A small masked image model, trained from scratch.
Model: encoder patch size [4, 4], encoder width 192, decoder width 192.
Training: soap at rate 0.0022, 8100 steps, batches of 256.
Data: trained on crops of objects in photos (Visual Genome), 33.6 epochs.
Rows from block 5 of the encoder, named by matrix and row number. Rows with one number belong to one neuron. Each number is 128 + 24 x the weight over its row's rms, rounded and kept within 0 to 255. All counts start at 0. Numbers have three digits each. After the name is the row's rms in percent of the matrix's.
# fc1: MLP up (encoder.blocks.5.mlp.fc1.weight, 576x192), inputs 0-95
# fc2: MLP down (encoder.blocks.5.mlp.fc2.weight, 192x576, transposed), outputs 0-95
fc1.228 112:097112150131128068111118157122115116126110133126106123129172106149116133146154102109087151119109135117085125134166108098150080115150138113101167110136145141109179130116158159135129090158140133132101186101160126201145150106136123104138134137131129110132141101179093165121129123119096122123
fc2.228 107:187109118132102127161131095129136100148133165112166127121117157089142122120129144138146122087108160116149131119150140150136120126102119136087126137076116102104113125128087119131128168088123096129142089130134096115114099156130137140107116129123121152131129133097176123140136118173181159132
fc1.229 157:137158152152119084118131130144107121141151137126101096118104076163078128136128124112123157142174118129136142111167120139125112184146127166172119100120106145110119136095076131122126122119135108135079104149107098107125146094189138103142098124175121117145144148111161136114168150182142117143
fc2.229 137:078109189107117123127139115163114165161140124133076125093124132197144154135172118103148121103120119115171114103140142134130128151144125137110095156133135129120131161173079152120082145125107158153088125107132161125116110129143128076154176138147133140156165112120078109160133132118146152183
fc1.230 091:141144149135097136118126068098141132101147152148107093115132148141135111157143140098109128140111142162090123101135133102129184159100148093105077113145106134131132123126128122078111104152140124111056146124131178164197107139089145100109116111140124121176116111116170154149100127102104143094
fc2.230 086:099088122112158106170119180138112122140101084132154173109138118098108117110134108141134104132120100108118152132128113175134071114154115141126187143121167145142115140127116157164147103106154111131198135118119108116065156122174109148122132138099134140090148143163059133117142125137165133163
fc1.231 079:167104109137154101174119126135074162121104166112100133102128169140156130130144089110106103140137161117155158112150117094113123072113116149134118149123115149101115106197085132104136120106121112161119169153181136102110104128125117117152178133125110130176131136116149120089143099168158105128
fc2.231 076:097129142150117132082168124116183056172152142119173135141113154109088145107135144118141149162121105122098136126131113108117123174116106100130138116125149130159152134111144152090123135156121113145094077093095072182123153096127142161105074107160153121080131132137119161162123162137122175102
fc1.232 145:174168117101145078161126158150121132145138150135131149100118097122143118113141098157169080137081113160135125095108155088155145156135115130069132151098110159126150112113157104109126127098143168106144157121132131160104139151140078097125106193094160106156134143157110125152154106135123117161
fc2.232 145:124106127103132146101146123129120110143126103119130106095141175130155134146106097139117112125168129131116141083173100177148120102160153171114123126161103107106097137117082144132154162152175111091170057126166169124125184118102147160133156138173125113138165142146082159150103126130149133164
fc1.233 080:108112139160157087111112138142107107130154125150113165144148155109115123131117133121128123110144088106135192121183140162093137120119123137135083115121150124064097125155111129132134153089110170098120136101145133086152108122132130146134104109136158173143143132134142089115170145066135114169
fc2.233 097:161143125111112178182126140127155156158101138113135071070128102134138149139136124146115139168114155131131102139104104128146135140157144116118172153156099127174140113127111122106093095136181096180130144153139117171105136140119120090105152128101096094128102108110122158120078125197135164097
fc1.234 065:154117116119147095117120113135142115095125119094155134100103146096099098119144136115089130131123120126148118141143105142148112101143134120104123140156134100118149113153165131108141146116141104145093092141116116104161152153114100125113165134121117131157123126130141150071116098122138160112
fc2.234 077:074121141115109184157114151122110129140111153178111144163146123155159144128126125139164096129141147136109134115145147121101131154115128125124125107120120135151138124100102123128142077150098145111177135109123136114107110086160170147122091137133126113094137117127115108165114140135093099129
fc1.235 119:124061128060129090152117155124105092108124161176110116127141096211132150116118107122096109129106138125135147150132137091124111115138106139138144125139133091109139164154176133132080117138126151096160175144126097140086123127166133128122119130143081109140151127093161124144112108119125154144
fc2.235 099:094162134160144147107137131125124128105123107068154148129119100101157110114109145143124129143148088142089155098119118158162115155141131095143122089106117114131127059129093127138176143116108138149089105115077121108125126150122106146124162124103117133091143129151111106146119131109105130102
fc1.236 151:128122153140091153128112060158113112085147149149109151117085130123129131089108135108077131155153145129121145129118117144123093077170103132125133163162131145080140180182107140096136136102184174133162154135093141137149111114163119175140111165152186133122089093140125102133125090094130139153
fc2.236 115:136123158201141115151127108135117121108153170148133132148176137117149146150122141121152149148103175124120125104113153151125137118117145175118125109131179193106133128117129150097127128133174152134083137102077133098140101129177128101087162114161139134106141097145136135143162134133103151107
fc1.237 066:115107115136082105117123167173123112108071141166164119133142152129149118095144119133140099164130158094117137135135132159166133106125142122162091139129150143116127088144115135132142141130110131090104159150106129103157100117103148142121137153138071118153156039144101150107122134152125171124
fc2.237 086:142178145112170149145140104084120133165179085109082133141109115121106159140108132114129153096124113126122112127145120091091134148130094136112173115125130120140113153124143122112099117130138128145132094098156134139116143151168107123133112104103199114094110209120159119142129136139135104128
fc1.238 083:155132138119137165125141177153127124119158093120133100157097154094133163129159140070135142135101159114088150128138121110184107136113127076120146135111115156080087098125170116107112124125112142124131163121118152146137143151168092112116118157140123114090180198132119140158103106120161156127
fc2.238 110:108133132168099097094126080100131140134093166140146161094170094174133101142087112170121116112142098095151108133131149119070155108161125176123108123145112120156184133130086139161139142135160132109119098164142108135122109123101129142125156092110136109168097063121139091111139136125103096133
fc1.239 128:104107141106163146100125123121152148143121148139155127092129154134089128139155132091146132124143102109109122096150112110141150154171159143131150135143144126123126103133117105090090096148137149145154183100151130108128127145167170102110112134144180102127122112102115147122125114091145157105
fc2.239 113:128142133151117087109137108140075136095118128118094112131114099105113148147132133121112133114112146142106136156125160140131138102097127133104121106103134157131136108158126101142175150084136072112170055161117129137146125117095117145146146096122100131116110127157123104150116107153118080138
fc1.240 068:110213108119104160137163167107071094154136104100076131119116087114126154146140114099121110111139122116132145145131129168175149189119136162109113146132145129136140108131156141142103128097124121123112135122134162140114088123156154127103113164143137147126095140134150110121122148148085176097
fc2.240 085:132032117132154078128112086148169165110132152146149129145121164132134118129089152153113164140102150126132101125127095088107136077129134096139138117127117123125097138107109122108124136130125146122142130116142099125152189159119123111163134084110114112132139119114110133152120114094159110144
fc1.241 068:111139105145093111113164176140085124119171093113107109163099158115066120152122107113103105143118143126127131138132137126072141115124115139107144187086103114139118096149109159084178134147142125104105137151164171136109134160086140111111108076110128126104138135127128140147177134155113130161
fc2.241 091:160134159124176167144115102125161143140096165132129175098132098138170139101128144133141159120137104116119155101133134136155115121125128093153100077169155134110114137117121113160088136095115148143113134127115083130131129111178122134142135154151149126133136124112133064117075121083152136099
fc1.242 153:116137148150135127154155111128121164162117152133130154152119136112137110150128120129200089132116137134144146117122154123141100112160097165047145129128124173139156148131113126174109128152126150128104130147086121108089100142157116101121165112075114097156109085097136138147123132131092129112
fc2.242 144:132133132125159126137134154131097179127130140163140121169132122169137095112182122111151087129134101148132079111071132128170137142134179118161114125117126093104108147135109094127174152161153135085130152141127100108136136155094148138142128137132128138136110150110142129103125136104124113123
fc1.243 058:126132109116165129127107171156111139092137145119154129155144164131113134160108128166115114112137127096120166100161134109112161100145136110095114141116150089110110105178122127080121143104130164095139137070144106099062112141148131143109119161179111117145132107091135147134137191075102119169
fc2.243 068:132107157139109138132149112123145081188128117116112120124134102119151107077142135097147144160134123164138097128089132150123101163126126118185172137135099164136122163087113112183136127141138077172107130193105144140189149117088133130143132128117161135104132157156129111097153085180143121091
fc1.244 074:123120088146105092132153100148125129144113115127142106111155117159193170192160127132124074127121093094132136139104142120112109155140149116105077167146137128129105087138122108138110128168139151119100109133127088118134118146163149154117055136136155136100105162101116151090122127118101132067
fc2.244 083:135103182139164156118126133104123117116137141125128149160093135116063080073103142089130189114141173144117123126155124121152134126127108113169181108117115139097152161130130133119149125094119105145157156125103149155147141105104127138145194137140115119147142108174162124171177136127154122149
fc1.245 067:135104079142120140135163076100129122109128107124164160137083144149152124150117126113138124131110136141109086106093147122130137119166114118129123116155097139139119125094126129142129180133123115152094103152101126110131157139120098136135078108123135132141147131125133154100160123136149138156
fc2.245 091:120152181140153097103126163140141160117103143131092128102148123101137141131159136141132148123141127086140149144197135148128115159111152144131131154128146108124105092143126139108128101131151150108153142110141121128103079105125141123122183140109123124104102112116155066171086145123126096100
fc1.246 066:145070120164143153143118076134123100131149144125136125142129101136114127107148131095103156128131113126097150132132100096117167121122152155128129155109144123094119142118151143126074140096110121107145127184138122149134123116150111156096152121136108157202160114161111130170122179093115181114
fc2.246 075:112158156103119077146115178115132147129120085138122115122113161110141107151124133133147083123145142116145097153112166170129054125130120139122113093152137136170146139138122112133171129155152124174142128048134155092107145151101154118141099145121139109102085172129146125114113086155130100141
fc1.247 062:138113135133107155109156159101175069174167129125129107158127135148168162125144145088179128116125169094145100141130117171135108132130097132131130185177141125111117093125121118146100085089135123139119155069101129178105114155148125128136103107167162095120107142159151121150132115114138134095
fc2.247 080:141129140161133094124106098162074171078094129132115158069129104138089122146124117150091138148118086122134156098113141093105139097118141121129104109086135136139143138176114137111153149167160153131119102173153136106156138114119150145127143132072088120126152108112128139122127137102151133138
fc1.248 063:139080105158147121120136107163108091085131140124166164157077126108108192131128127118108132126117105121094123086171120174082165116115111108133133129080141157112079108122139100134094131102097186120151146171149120105114120121132166158111120113122130119143200104148096141147110149112137161148
fc2.248 086:136182154124111116124126153095154187168116121153082103097165131137156043127142146111142140134137135122167139157122135091154102162146138129156113116174113110162182125131096145147137156133160072111113103072107128144130127139144101105134132152097145147112072144110161104131175123153135114104
fc1.249 060:140128096099116134189111099162147169153168112139097113131126122094161137222151142141113125133120135114083121111127169090142103129096121141107164128146106135100128115112112110129151128130137124120161125140129128089136153083101181130125121183114153152136090177087145140111137120113126137143
fc2.249 074:108115146146124144101137146141115095127079151131171152112120128173100081058088126119161119128145135146181139109144100165111143100159148132131117107125114128148139144160136146137118083127114118125104137112116116162133126134138068135142133105178094126121173101154117124119126112146133131099
fc1.250 122:096055119123139063150135137146140114126139127128142076106151091127163131117157128122114076138106156122119150081109100124162111134142116133162159111191168096112124137145175117106108123140152110148093123144144118105139133128152120138129122118128078140143147121123148092139136137113142118104
fc2.250 127:171147133083115162083104135114080173194134109113112143179122161128127101106122138167115170119132109150116097126075155140117128158106129153151089126082103164102129117142152129167144139131083136118118125141117132126107189149111151123117113150152136089093132118134158156138135111137163129120
fc1.251 083:113100125145121085101086142098177139115149152185151138122135140133088202142107155117112131138148154145138127159090086177162099088116139144146127127147141120132120112155135140166130153103118132166135140153160124152161145110154125117138105110078115135142116113141087122145123151066146156112
fc2.251 082:134137133122149145158135111132089129117076126098104112155151115119137060116131112158132110119103136097144131099151172082104165166116112125095131081129132117149133174120114117111137097120140131094111127088130164099119122150111110102155135158151129086146127160082127129147122110167123120148
fc1.252 125:135135117115103146104152071149090118070091144133118154124115114119094140122121112156099118156116143117075149088117113152141124112141090147115150095146124134125120143096115081102107123108142132082117155153128133127102126090163068168139083136134130100151120131112128161131115137087142079146
fc2.252 101:142109157135112119167152121126175132150163155100099127121120142132105111126131151129116107194124135125100087121155124112089143151096132099165134152160120146117122146164122144139111112141142070171092140088125111147139062106137131125131148099143111120126111132134137101130138098141112135106
fc1.253 061:126118135146152093092107083100163116107121130115143137146170157105128129158109127182127112107144140126137128083114096177097160110112096118155119132144097133132132120153092141143127106155120132120164121107132136141103141138109096098142121112119166140140122137148138176131168123135199145179
fc2.253 076:155149115103116162190131171152092150139141120131092132103091109159140117125135119100125118149136118156100132156146169102145102126144148143098139128142153125097136139129136112136108142104125132106096136163113116092157126102146147155119132150147114136091123136093139091118090121148084129107
fc1.254 082:104123141130076126167147113162114102136160113137172091131099111100162127136197167094120124116137124098140098120120157112138120151118139084105122112158128146108112160125113093087119131147127088132117150110132110135152148123147147133150074178105152089070131140111150141145144110104108111132
fc2.254 089:150092110133157140089097157133153140127110163110113177122157137162102143121103082156149120134116143141116137122147105137090121111150146159170142167110113131136163102142112146158147118111145175121139124133117150120091134122090108152110172081148105143189130125143119103116133139182124125118
fc1.255 152:128149144116157123141135135164061133090143163231122128131131100156138131129106149102129122144177140142098156144156116145100129104160113135137085161094134147107091115126133152112078184138116098125135157109115119139085105092082138109145169139178098129098120132117077122130131139125170115086
fc2.255 133:091111138122131150096104186129165173153132137044099164171112087130091148070132134125123145142132107116124122104140148104139115168098087102104121122122143153134164108159135154107140098123092134135104100136103147118137111112156075136143092125116122134126122141136161139111105133089112160170
fc1.256 054:105129136138167120137122108140118116154135152098141131108092155174145164117091135130061186129138122121107161106097100132132146118178185137142127109120120101135100176116149139133090106141165119123108091108150129149142132146131119150137144100090101151176110140114129147145162180100168110121
fc2.256 062:135120115097123107124109147109136141075132101141102129174134103111141087137137145133180038125117131116095111151146133129162130136100087135120124167152126166145167119143122123089153123114087132139170150153117129110089113115120118103104133179162127152099129139135116122127098090153076140119
fc1.257 064:127105164155154148078095132099146127140154176155128121137147150157125139153096119082114110116149119129120112197134088166115122135150130169133136152149123107115108106160139133115117137144165146073102143104140108119142123161166128117094118143150163152155120146160133113167137129095159149119
fc2.257 073:117139113120108092170128129151122107116112098108124148063108128105116141113156149149133147138111160105125161070118148100147135102090149119140115108088132138154152151108115125121107106100123117196148129126114133136114143088092133173160140120107068122138135108146124154134106133162094128135
fc1.258 144:089096115112141093173115146121110163141117126115185116078166174178134147135148150143169141112109163137147167111136114142122096122104094133129125133160180077130141127123155101132110126124120158078107137159150130140144135156129125131124126156147139114131063151138112128136124157101143133131
fc2.258 124:131092163097134144107126120105149099152176120094122144116142149077106155134082152128151136123139133132134109123156150081064100162090158139126106136108117125108129123105141119136130149113091120148090130109142108090127136143151086114141108113147126124096116147126099087139159116107118141117
fc1.259 049:144155138129152096084127132092110112141140157107096106132135190137151146135141150117088129097083155161157117118118116178161113124132146149115162104157132108162076149120153157134108119116120097128105138126142148124126149137143111127118114157133147134141129137115113129111111119062141144126
fc2.259 062:111102115145126197175131131188110120126106137168168123119136109126111105135126107163165095158185088093113157129152104075096144107109126135150089133115131163113187107150107135130147135150110161126144098108131072136132122115108146112136091122129089110117141129146143126148178141140116111138
fc1.260 068:126074156106142161146130086119190143172143161100172102143111118101125119127103116133144120126123142097157144102120142111148176123148164170120112148136148149126114112101122090160127142121120118125085126146125152136151142140161147162138121162122142179088144159155126134130093139117143137091
fc2.260 084:128187102132122103106130154142077109078133088149095146116138124148137140140150143124125129108110108163102118171130122137097066155140110119152137113134100105108139129160140194115157107147143126148167150102130108128090116113098124115127145117114117092173120096099147104121182109127110109160
fc1.261 056:139124111125112160120124124101133101150139126134149129128101151113158125149098151114155099111141092136139153172128075086145143119112152132143119142133170143125148104096129124128115144170093145127073107132192106137151103104192151145165088146114112145109112150143110098132156167125097110090
fc2.261 061:123087153131130081153111131170133147077127129105120133120136090140090167123127142126085133141125164140112112120158148175138121146161140135112138132126086120090103161157111120120126119078169100146164153099090152112132154132085120145095175110156128122134114119127156161127117111115177127165
fc1.262 062:103126136162104117125165155111157154136121121129133135124135159121068151043125113108144091137126149123150158149118163084113133132111130073138178148116099118131099128122130128152153124161115068127138155132084127159113135118104138143135111163132108100109142112096131159145154149177135153118
fc2.262 082:142126125131159147120132126155104116112125143109124130146107087142183130179123142138130141105139104125102105117151094166124134112156094184090072116147153140108153116166112146108110141105120199112100112141174148089131116129159124103105143091129171133123124154159124090108095121080131130116
fc1.263 070:128112150152173144132126119153117083166147116102169128135123196096150143126092111151138125105124118139122108131145135161111128169146109146115127122105113172099116176176154137125140132132139161112112121126097121108092123112166109147099141145180101156124130143116118153123090161173096158106
fc2.263 081:098127094131052106104109124112142138092127156148087130131120083155105099109156155102123125139130161096136123119146138116132111126136138113169125114145134113135122093098094143131122111128114088153160119104144106171143105119089169086142123141120152097138139114160141129114140116095141098129
fc1.264 106:120152136139127104108143148173152150122077144128149090118154109160131091140057103127123120116121111120123110108101138146148123116182143125170128107152176086104166107109170139141136074153096121121076125118143075158114130122174155153113135141150087123173115126106158153116150090098125118121
fc2.264 099:106104120125118133103144077084105108175169126109107127140114184121121150091139098156155085152107136129133123126108114102146117142103132088116161137091097128099127138139162131133147149158114103104173148159180141118103125183158109131136102089110121116108153126143151151148127145142126109146
fc1.265 065:099101154132094128124115141124138135152144192157142081118122124134133117151143129148171131108123114162167172135128127110113145142138118113121148076140165127151149117123115160128152148107127072087122150129106139099154162144114103122094110144125133138109131115137119136119141167111147158143
fc2.265 078:157163125135154146158126128132112119110113071097106183178121112143139152094150117108102123113134116130109083093112113134124082106121143174144148199126099125122108150130157123132101115119105169136154125103131129127131107094141162131180161117150127132135116114148122127085157124148126110136
fc1.266 060:115128101162124130114132134169170135082123115128161129123120135141135119132124090157084107154119126135097093106135146102143126111112100148109117133130147107128162117212164112158111141131128120105129094126089099178112117130178100131150100119178138079165150111106118108112114096156128119147
fc2.266 071:119136167096117120153141116094094121177104128140095141111144150110140162131114185091141166103149121139160167131136106171105135167164124121162108124139106132139091111102123151066131117111173115160124169122159122090122131126070148122135142105115102170130115134128131178132151155105149147137
fc1.267 109:108126106139121136096126086129157134128141121115111087155106129119094162137144154140080126078118127135129129190107157159078114128116137137114111151120098126119175159168092116104110157143135139149107112090120137151133136125152115102119090154138112101132132164142119105157151107069123158151
fc2.267 129:115123143147089124084123122156119104120167141103117134129129131087113173150120127120124151099121166139131170184136167098074119132110103104115090122113132145158159135127086129090090133113150097142091142115121099163103125103187086097111099130136109105141132165150111128149162122109134169114
fc1.268 074:171088177133176115152140126144118168170082101139101129130143100101143118130115113145134118139132139144151149099137122076110105125101152121131129123142104134084117106136102151132154107135140134146132117080129088143172109088128114129126146153106113162113114112123102143135099129108098141086
fc2.268 087:079162098120059141129111137128150111115168165122123120122118177150114113123150177101110130137115132131109101168112131183133139133161110153135129132121140104161114131128149108147096135105131125110125152183110153121067144167127107153138108106169127099146137138146173115115142147127155137180
fc1.269 081:119142131099087148161126058189119146114100114159140154133134111131120154122142133119098136147115135098124137127143164116120164102093151082120089145112147136121118122155159130082138066083126135117088132134150134084091129112135118136131110154149127141192130132113127149153125099159111122143
fc2.269 074:126092142132175121121133183060103112165132192092107117123138174131121095140115136136151125111127149145132136123153113117099069155150122165099147108159097139125172156100111135180159136161144104113165137115100154156176099151144135128124129111115146142080124117150134122103142134108138152136
fc1.270 146:142134112139096108129111129107124143111131160106071092139139133132118117118130141148124147143137144140167081098127149090132142124142120126084116107132124149098097110125142119108135114135112150130086096058110136128156144132154120133114112111149150112103116135130094188099144125123136151110
fc2.270 121:101137109098089148100123115119118125146137087068149159101151147104124103127165127116154136123139083129113118105143107116139124182146126125154103142156153080137091145141111126143125131107084104151113114145115119108112146146085092131173147101159108123097120177127104094179116128144130139165
fc1.271 104:136158118179124151144118136110133123160117130131134121093100173147119127134159135123132149137145129094094139134151083142133114111114125136106105085113131135130124125139117106095092130151141149163093107134113127124133112142084152102154146177104093159121124111126139084102167137103127101113
fc2.271 112:123099126086144124145151115104137080094128132136170093139181125140107155109076140149144106140171137148139075134155138088137160129110167109119132137129110144121164141138133113142141088136152090137177122110136150117110153125145135154124125087096146147175127145174069152122118115166112087165
fc1.272 062:121114085132078133113122142178112125129160118130163136111128176091152141115151109111125145099099183134109123142141155155133142091110098101140096149109199120111126109158145116121186114118113144139119126154147132131151116122133138157100061075154177102142178127113137096118097136103127110125
fc2.272 074:125153172136157148139132146101145110129116131123101126168116104163108119135120137153133128162165057122160108098148119098111097155157110148124143122127065125159121144137110149129075149135144116124142129044135117131097107122125147112136156169114103138101100121154139168118174132155144135143
fc1.273 058:140115147107182164099121128136148125147096088114096165126142117143102077118082104110084122084107156132151091139105121152137119162090100152112146124128155140142152130159090105117073145131145139160165101138125164147133107109153159148119165140108081138130144109128099136157118125171144141090
fc2.273 078:112136087148068095127138122104138139135151172159116080110126139123150163148194159139162142154148115131100117144144139114148131123146152128148119125116139119136089124081173176122173117161092129121089108131103098104118135143109089124110074108138138134145106166106173117089129119108099121164
fc1.274 149:135110100128165086117119141148058101149139141180100110130129147103108126121129105159120136117145149102085160137142140134116090124182105105124179175164123116150126155145105159129168166133159128114100160122177156136151132093104135159152118113176142085137108096108100089146147131132095153102
fc2.274 136:101140152110098215150152114100134137112112086119157115095136139120150132110157174137121128121110134162180101127089118137140155108107134155096104086130112093123099095138161134147110075116128151129154120113150149177103103138145137133120153132101141096133117157164109162148072125167131146136
fc1.275 058:073143159145133125171098177149177097135151160126157138152099149133124096137115108159126126099134135125125120165116118097143124149127126159107110118133104119131138118132138092162119132148159100099105150127113108104110154116178098111109123176073147149084098216142142110143130122185154108106
fc2.275 073:162125084119126134104159079144077177146104085111091107088148107138157155138131149097133110147142120149133127082128123114091126096126125108160126141121137145112144141158129161116151106108095126141126125147134127147142077113072149171141099093172114098162153065088137108141133120096111117114
fc1.276 073:099148128130177148129165104123133134120148108093134117152108181165095142154136167149151142131134137108106128140100131157130129131154125105147106172087140143137081124116144144147142159132106110091085156103132127151145164147120116129152127098107182134142127208116150129148159136103126087169
fc2.276 093:158113141135086117132115154142125135145114146156112135089140081105162127137111093127104106119143112134161143102184113086133148127132131147117128105150105115104169119126109101129108105090171151145136117156139100138126105102142127108106144150151081117101136046108121107116067141151131174086
fc1.277 065:164111134128137111163117106173126119145082170064137142115159098172138151128155179181133147163091134104123102127149129118150116096123086158116162121111132127108138136121119154071123152119122072113130144138113126115119102108134119173130123137121105110105126127105135127096081111147135105095
fc2.277 062:085134126132123159072140142098163098120158081153120085142104165125122092093137063128123124092142128123140158118101135138083130159171163114119106131106069117112142141129157093164131081191110163161127131096126149143127147127137125089125067112169146135129126112109137150119151132124101159136
fc1.278 062:110146135107144133125123153113144105172157129089159125158157138119127141145103145197135132132114139125080112090141162115094165119137106108127145120123146128114119136118137165100140112154089110134108135110122110104078116111112068158152119162123118129159146172123134136134125146162170151154
fc2.278 073:138119122139123123139136147144107128118115135131125138088113129162128122103135103080131096109136112154168126148137115141153054167120151121113112153134103115120141130123137103178118137109147136121142129147149124163181140147151205092090102097165161118098122111128161137111153112136082139106
fc1.279 056:138143092149095143149135140151124140132157110136090114143113153119132170149187103107140102121152116140139166120178090154113131119157119120143146138092122092104120090103186117130152156139123131127089154115182111080105077102129130118104113153145131165118138145121101111118154120102103123144
fc2.279 072:134133168136170102109148120120133128128105137158156119120130098136141099123067137132139160130088140133123116155130161090173156145113169138090101118161153142142138142139104111125071103106120133134149096144111142144157192148131115139133133123122129105145121126119145117168101129145173159111
fc1.280 072:069095152134105115147131131098140157129123136130091119141122111129128129149136106118173092078086138131171107126111124142147150084132138151132103137180135122137184104108102097102106110110145132109105157140125137130115108129092104142114122095097158115114118127143125141098150073115150137087
fc2.280 079:172156093126121151089140117148113071152146129141169139151138130106128128106128160150097152157151090143091156110140142112076107142107091116137164118082145160099121160151165164137128135189105112127155114097111121125164141118150160110135104142156123136144150122125127133145158167134117118150
fc1.281 065:129133145133144137122126150110145091201114106133098124119129074134121113168118134090137101139160125152131127101130160107164092165132119140112103168057110116132141151117114131128138118116140167154114104132148126197117122126169163117113141093136130163174128136115095127117138122136104089105
fc2.281 077:128145111122118116135128080120113162052125143113153143152139163128142150087157136164107136134075111117154132136122104185106150083134112127125132097171156121099095097166147110121134131148129100094126189161122154076115122141083075150126132129130133125075149130153157127153115137105150147138
fc1.282 172:120088094107096125156129115148094094126146104102138100126107182131124172075112129090143125135153098163130128153071164142133094077144112157110161152132129116100116129134148093104126113156144121096114152127132119137124111181170119103136113110136121095140124138106107145123189142162129119088
fc2.282 148:146119171134130144123172097111126167200123176119115153134125151125123096168177139117115125116084147109144157154165084135099109134091141083148094093111133108157133109134114092125127119123112133149099128154181082167121143105139131124100147160130115125112130106110129086159120128161148170128
fc1.283 067:108160149113138140137087131223088132108173136119126143133117126124112135104120112173093139147158166157142105083124088104156171131164112132099152082150168124123117141140155136087095114117160082142138142107111123129118123127127116160155135190111138177109110109146138160113128124105131122136
fc2.283 072:169098093111151141115148117056141109121085142113118161131128144118122104111139121125163104123088132144095150160134160156133069120083146128152111163116108141162112129107090115142168151129074158125136136129140152135129109140109104102103134081182127111107151149095087136145134085145122129149
fc1.284 177:118168137163109158123115135123129138115127174085088115079123116139152095131100102129102161100139168140171104141152151140130149123128134223140116122169140129123097160122156121136126163141149130144094143155135164115152105128109116132146133168099137122171128135096097150115173123075152132137
fc2.284 165:103174115084155096123150142158137100087134112060113129122091098127177139183112151130129140115163128154143102128160120116145113119139115119130114129137139156133073148166138120108129128131156138143177134139130171156129150151115114167143103115134133127114117110104069154140138132102146106147
fc1.285 137:078086127117110107107131138105144125132128119088125147141149153126141136111146121120091113162103086156107177137094153136117147120151061124162166158139137121111145136126137150135101078126121140131088105134077169118070142134132105137169156072195108138138125138132109152159095111095103136114
fc2.285 124:084155086111147123140120125104090160100129099134139121150104086152114083181160101133118118083150135148143108121115113134133111115125169120103114136145125122106093094152105131118095093180122160094138176142151150105109165127096183153157130136138132149137142102168125101121123137126092142131
fc1.286 072:083141108120140105145100107147164163114137138135096133136145130131119131112120123163135103150160106125121153157129121102094071131163113166154081152116154121145125109134141106123108137157151124106085148091111110144131074156159126131104137134133118141141137094141099129122072120170107149107
fc2.286 080:160129173125120133091151154096074099144106128128172115144105136133130140114158126103131173112104128143146101110134114177181155126093129100098161111122127138082126141133139149127152100106107133154155101170136124114116180110120132127149110106108130096127133155112161103158171170110145138133
fc1.287 120:089123145126187095127162141132125123100089152143143152148156143142113132120113159145137109127096098120098147125108175142156091114176117121117169100143120091146108163153122134076145159176134151095123158138140116124079172134177136139121113129110096142100118135122101135110097115125124122171
fc2.287 111:117144118126108142112119105124150145112143090119148130114096132145118114131135080147092152158107121157151099137132111135117174122123135089163153135119123080100121139111088136127123160143128109131140088113096160107129128104095150157141125081161129073125112137138166148151181084161127099079
fc1.288 070:150137152081134091136138154132083130164161083144117136097120076097170122166109141126151138141128091083126123162099130126131079115165114115153142125156147142105124160106145129135148104134122098187186163123157141155152116094148135111119133168141156151111094135129151120119123119142138146125
fc2.288 082:102112091174124155089095125131155139092112190116143132147132182148077139092131114122108101126122169151116135085151135150115138112096127141078099106086100108138137107136106128104098124134140165076097092134100093142119146155100117143140128102133097090140150117142124143148108126100113136147
fc1.289 060:132105140112129134137133141161127122091115148129101180095101139107128125126131128174130107138143143111132154136114116121154136130123142159144105139147137159119137149099103106095120132144126132115115120071117144110137107127135137135116107078118124121118189141103086148103147091148126133169
fc2.289 059:095124116124120101099085140126105128172156101140150081141153119160121171110102106094139156116121090164101100105135156151115134129172102092103135135104121116113106103141154144152126095122101090153117129166111121143138159116144106146096126163129146150153053130149152094147150166135159159089
fc1.290 074:162130129109139112100153145127116118129139169116133145123177121108125139100136140124183111113162137104133117115164139114111161065141146102144124133114147135107160096120135102115153138131119084135119155139102126096108157080131111085153146150155159103120129180088151136137148114147127074133
fc2.290 070:088141122121132137128148128136117113121120147157115129140090148174111119149110118100083110131101144142152126168116104121112111162115109127141126161137064112138122163134134145167092089131159192115150120088109084164117128144100129169130115124129091117130130045130148140077095117091096139141
fc1.291 069:151134143113160145129147117148133132103176129125140146161091126143100159105156121127127152100110149122113096141143103149145148125164131116148152174121134123106087108088164130133111095122128131153157125116126098118128095165193096147150157189123123090108134118172097117111134140115116112112
fc2.291 083:110121103140117130148137114124129110150074147130113099070155125126155112130113142123127088139147107135144163095136152092118119130107147097115114090124132130123183144155092105131134169136120151109115126100101173148154151100065159128106086094133155177158144123086145143148123130146118114109
fc1.292 068:125133112112114122112150105108135109106147126145202109173096161144163154116193110160099092127104117132110105159086131134140103156121142148124097173165172142141132150123110141098168106136096117148132185143116172169138127131110112173129124125167135076150175098114115144115112138116150161128
fc2.292 085:131155156144132121143122161150109154158103119115094164086141094108102131141098151114157163105173143144131151086175145120110143109161098102114148087109090106126111091138135143160071175138164119114104097125143090088093154141155137092132132137086127158094110172145151071126103129136131097149
fc1.293 127:149138137147143143116109124062159108123103122117137133084141141131080126163101097118170139140110131109136122188138116125121157113079124143156108125123165106141123151147124085122102105119129129141111141171144098123108116129136151128150133146068136133162154119118120139142189126194132157147
fc2.293 124:109134103137126136153138131145108179140133113112108153140096116136128115112128152154106103116123119143142156093116138168127107135171140149141113123094097126093149113138132177140153117153118131114145120116125128169145135119128180146086120109115129109101127091136133148134078093108158091126
fc1.294 067:110164121135116145166114111094119118149110175128130134121097113110135106109115165135145125121138076130132147133082118155143091129145112125117152112141141145099130118135125162134137093123134098141173154119113129091151152152100148123135091141130117122136152157114163136132174133106129128142
fc2.294 090:134103127163128111081114149151158156112136062103121118150142131133135140130148069137129105137089149105124090110170143089101140169137136139141100144106110108153125157120128101133142140146112144091086112126141145164097084099128094139124165121128142154104121100156083144106100114135128137103
fc1.295 086:124122143137175137163097070122085131132099108135129135099104135122148124115103111157151134113138143168151124137140085185134119135115136104119115105134135175139141155167164098142120116122140133141118119148122084152091121116176129163136109157163172138094092113156137101134096132067150126083
fc2.295 086:131115109106090100083143154135159110131177144133128108159158129103104127137171139114136106141117110094108120140120166094112156123125087149151164129101130114116102105107100162102135141155109086101137144085112156113136130138113126104133141136103108136142178149115098195141174130142114119154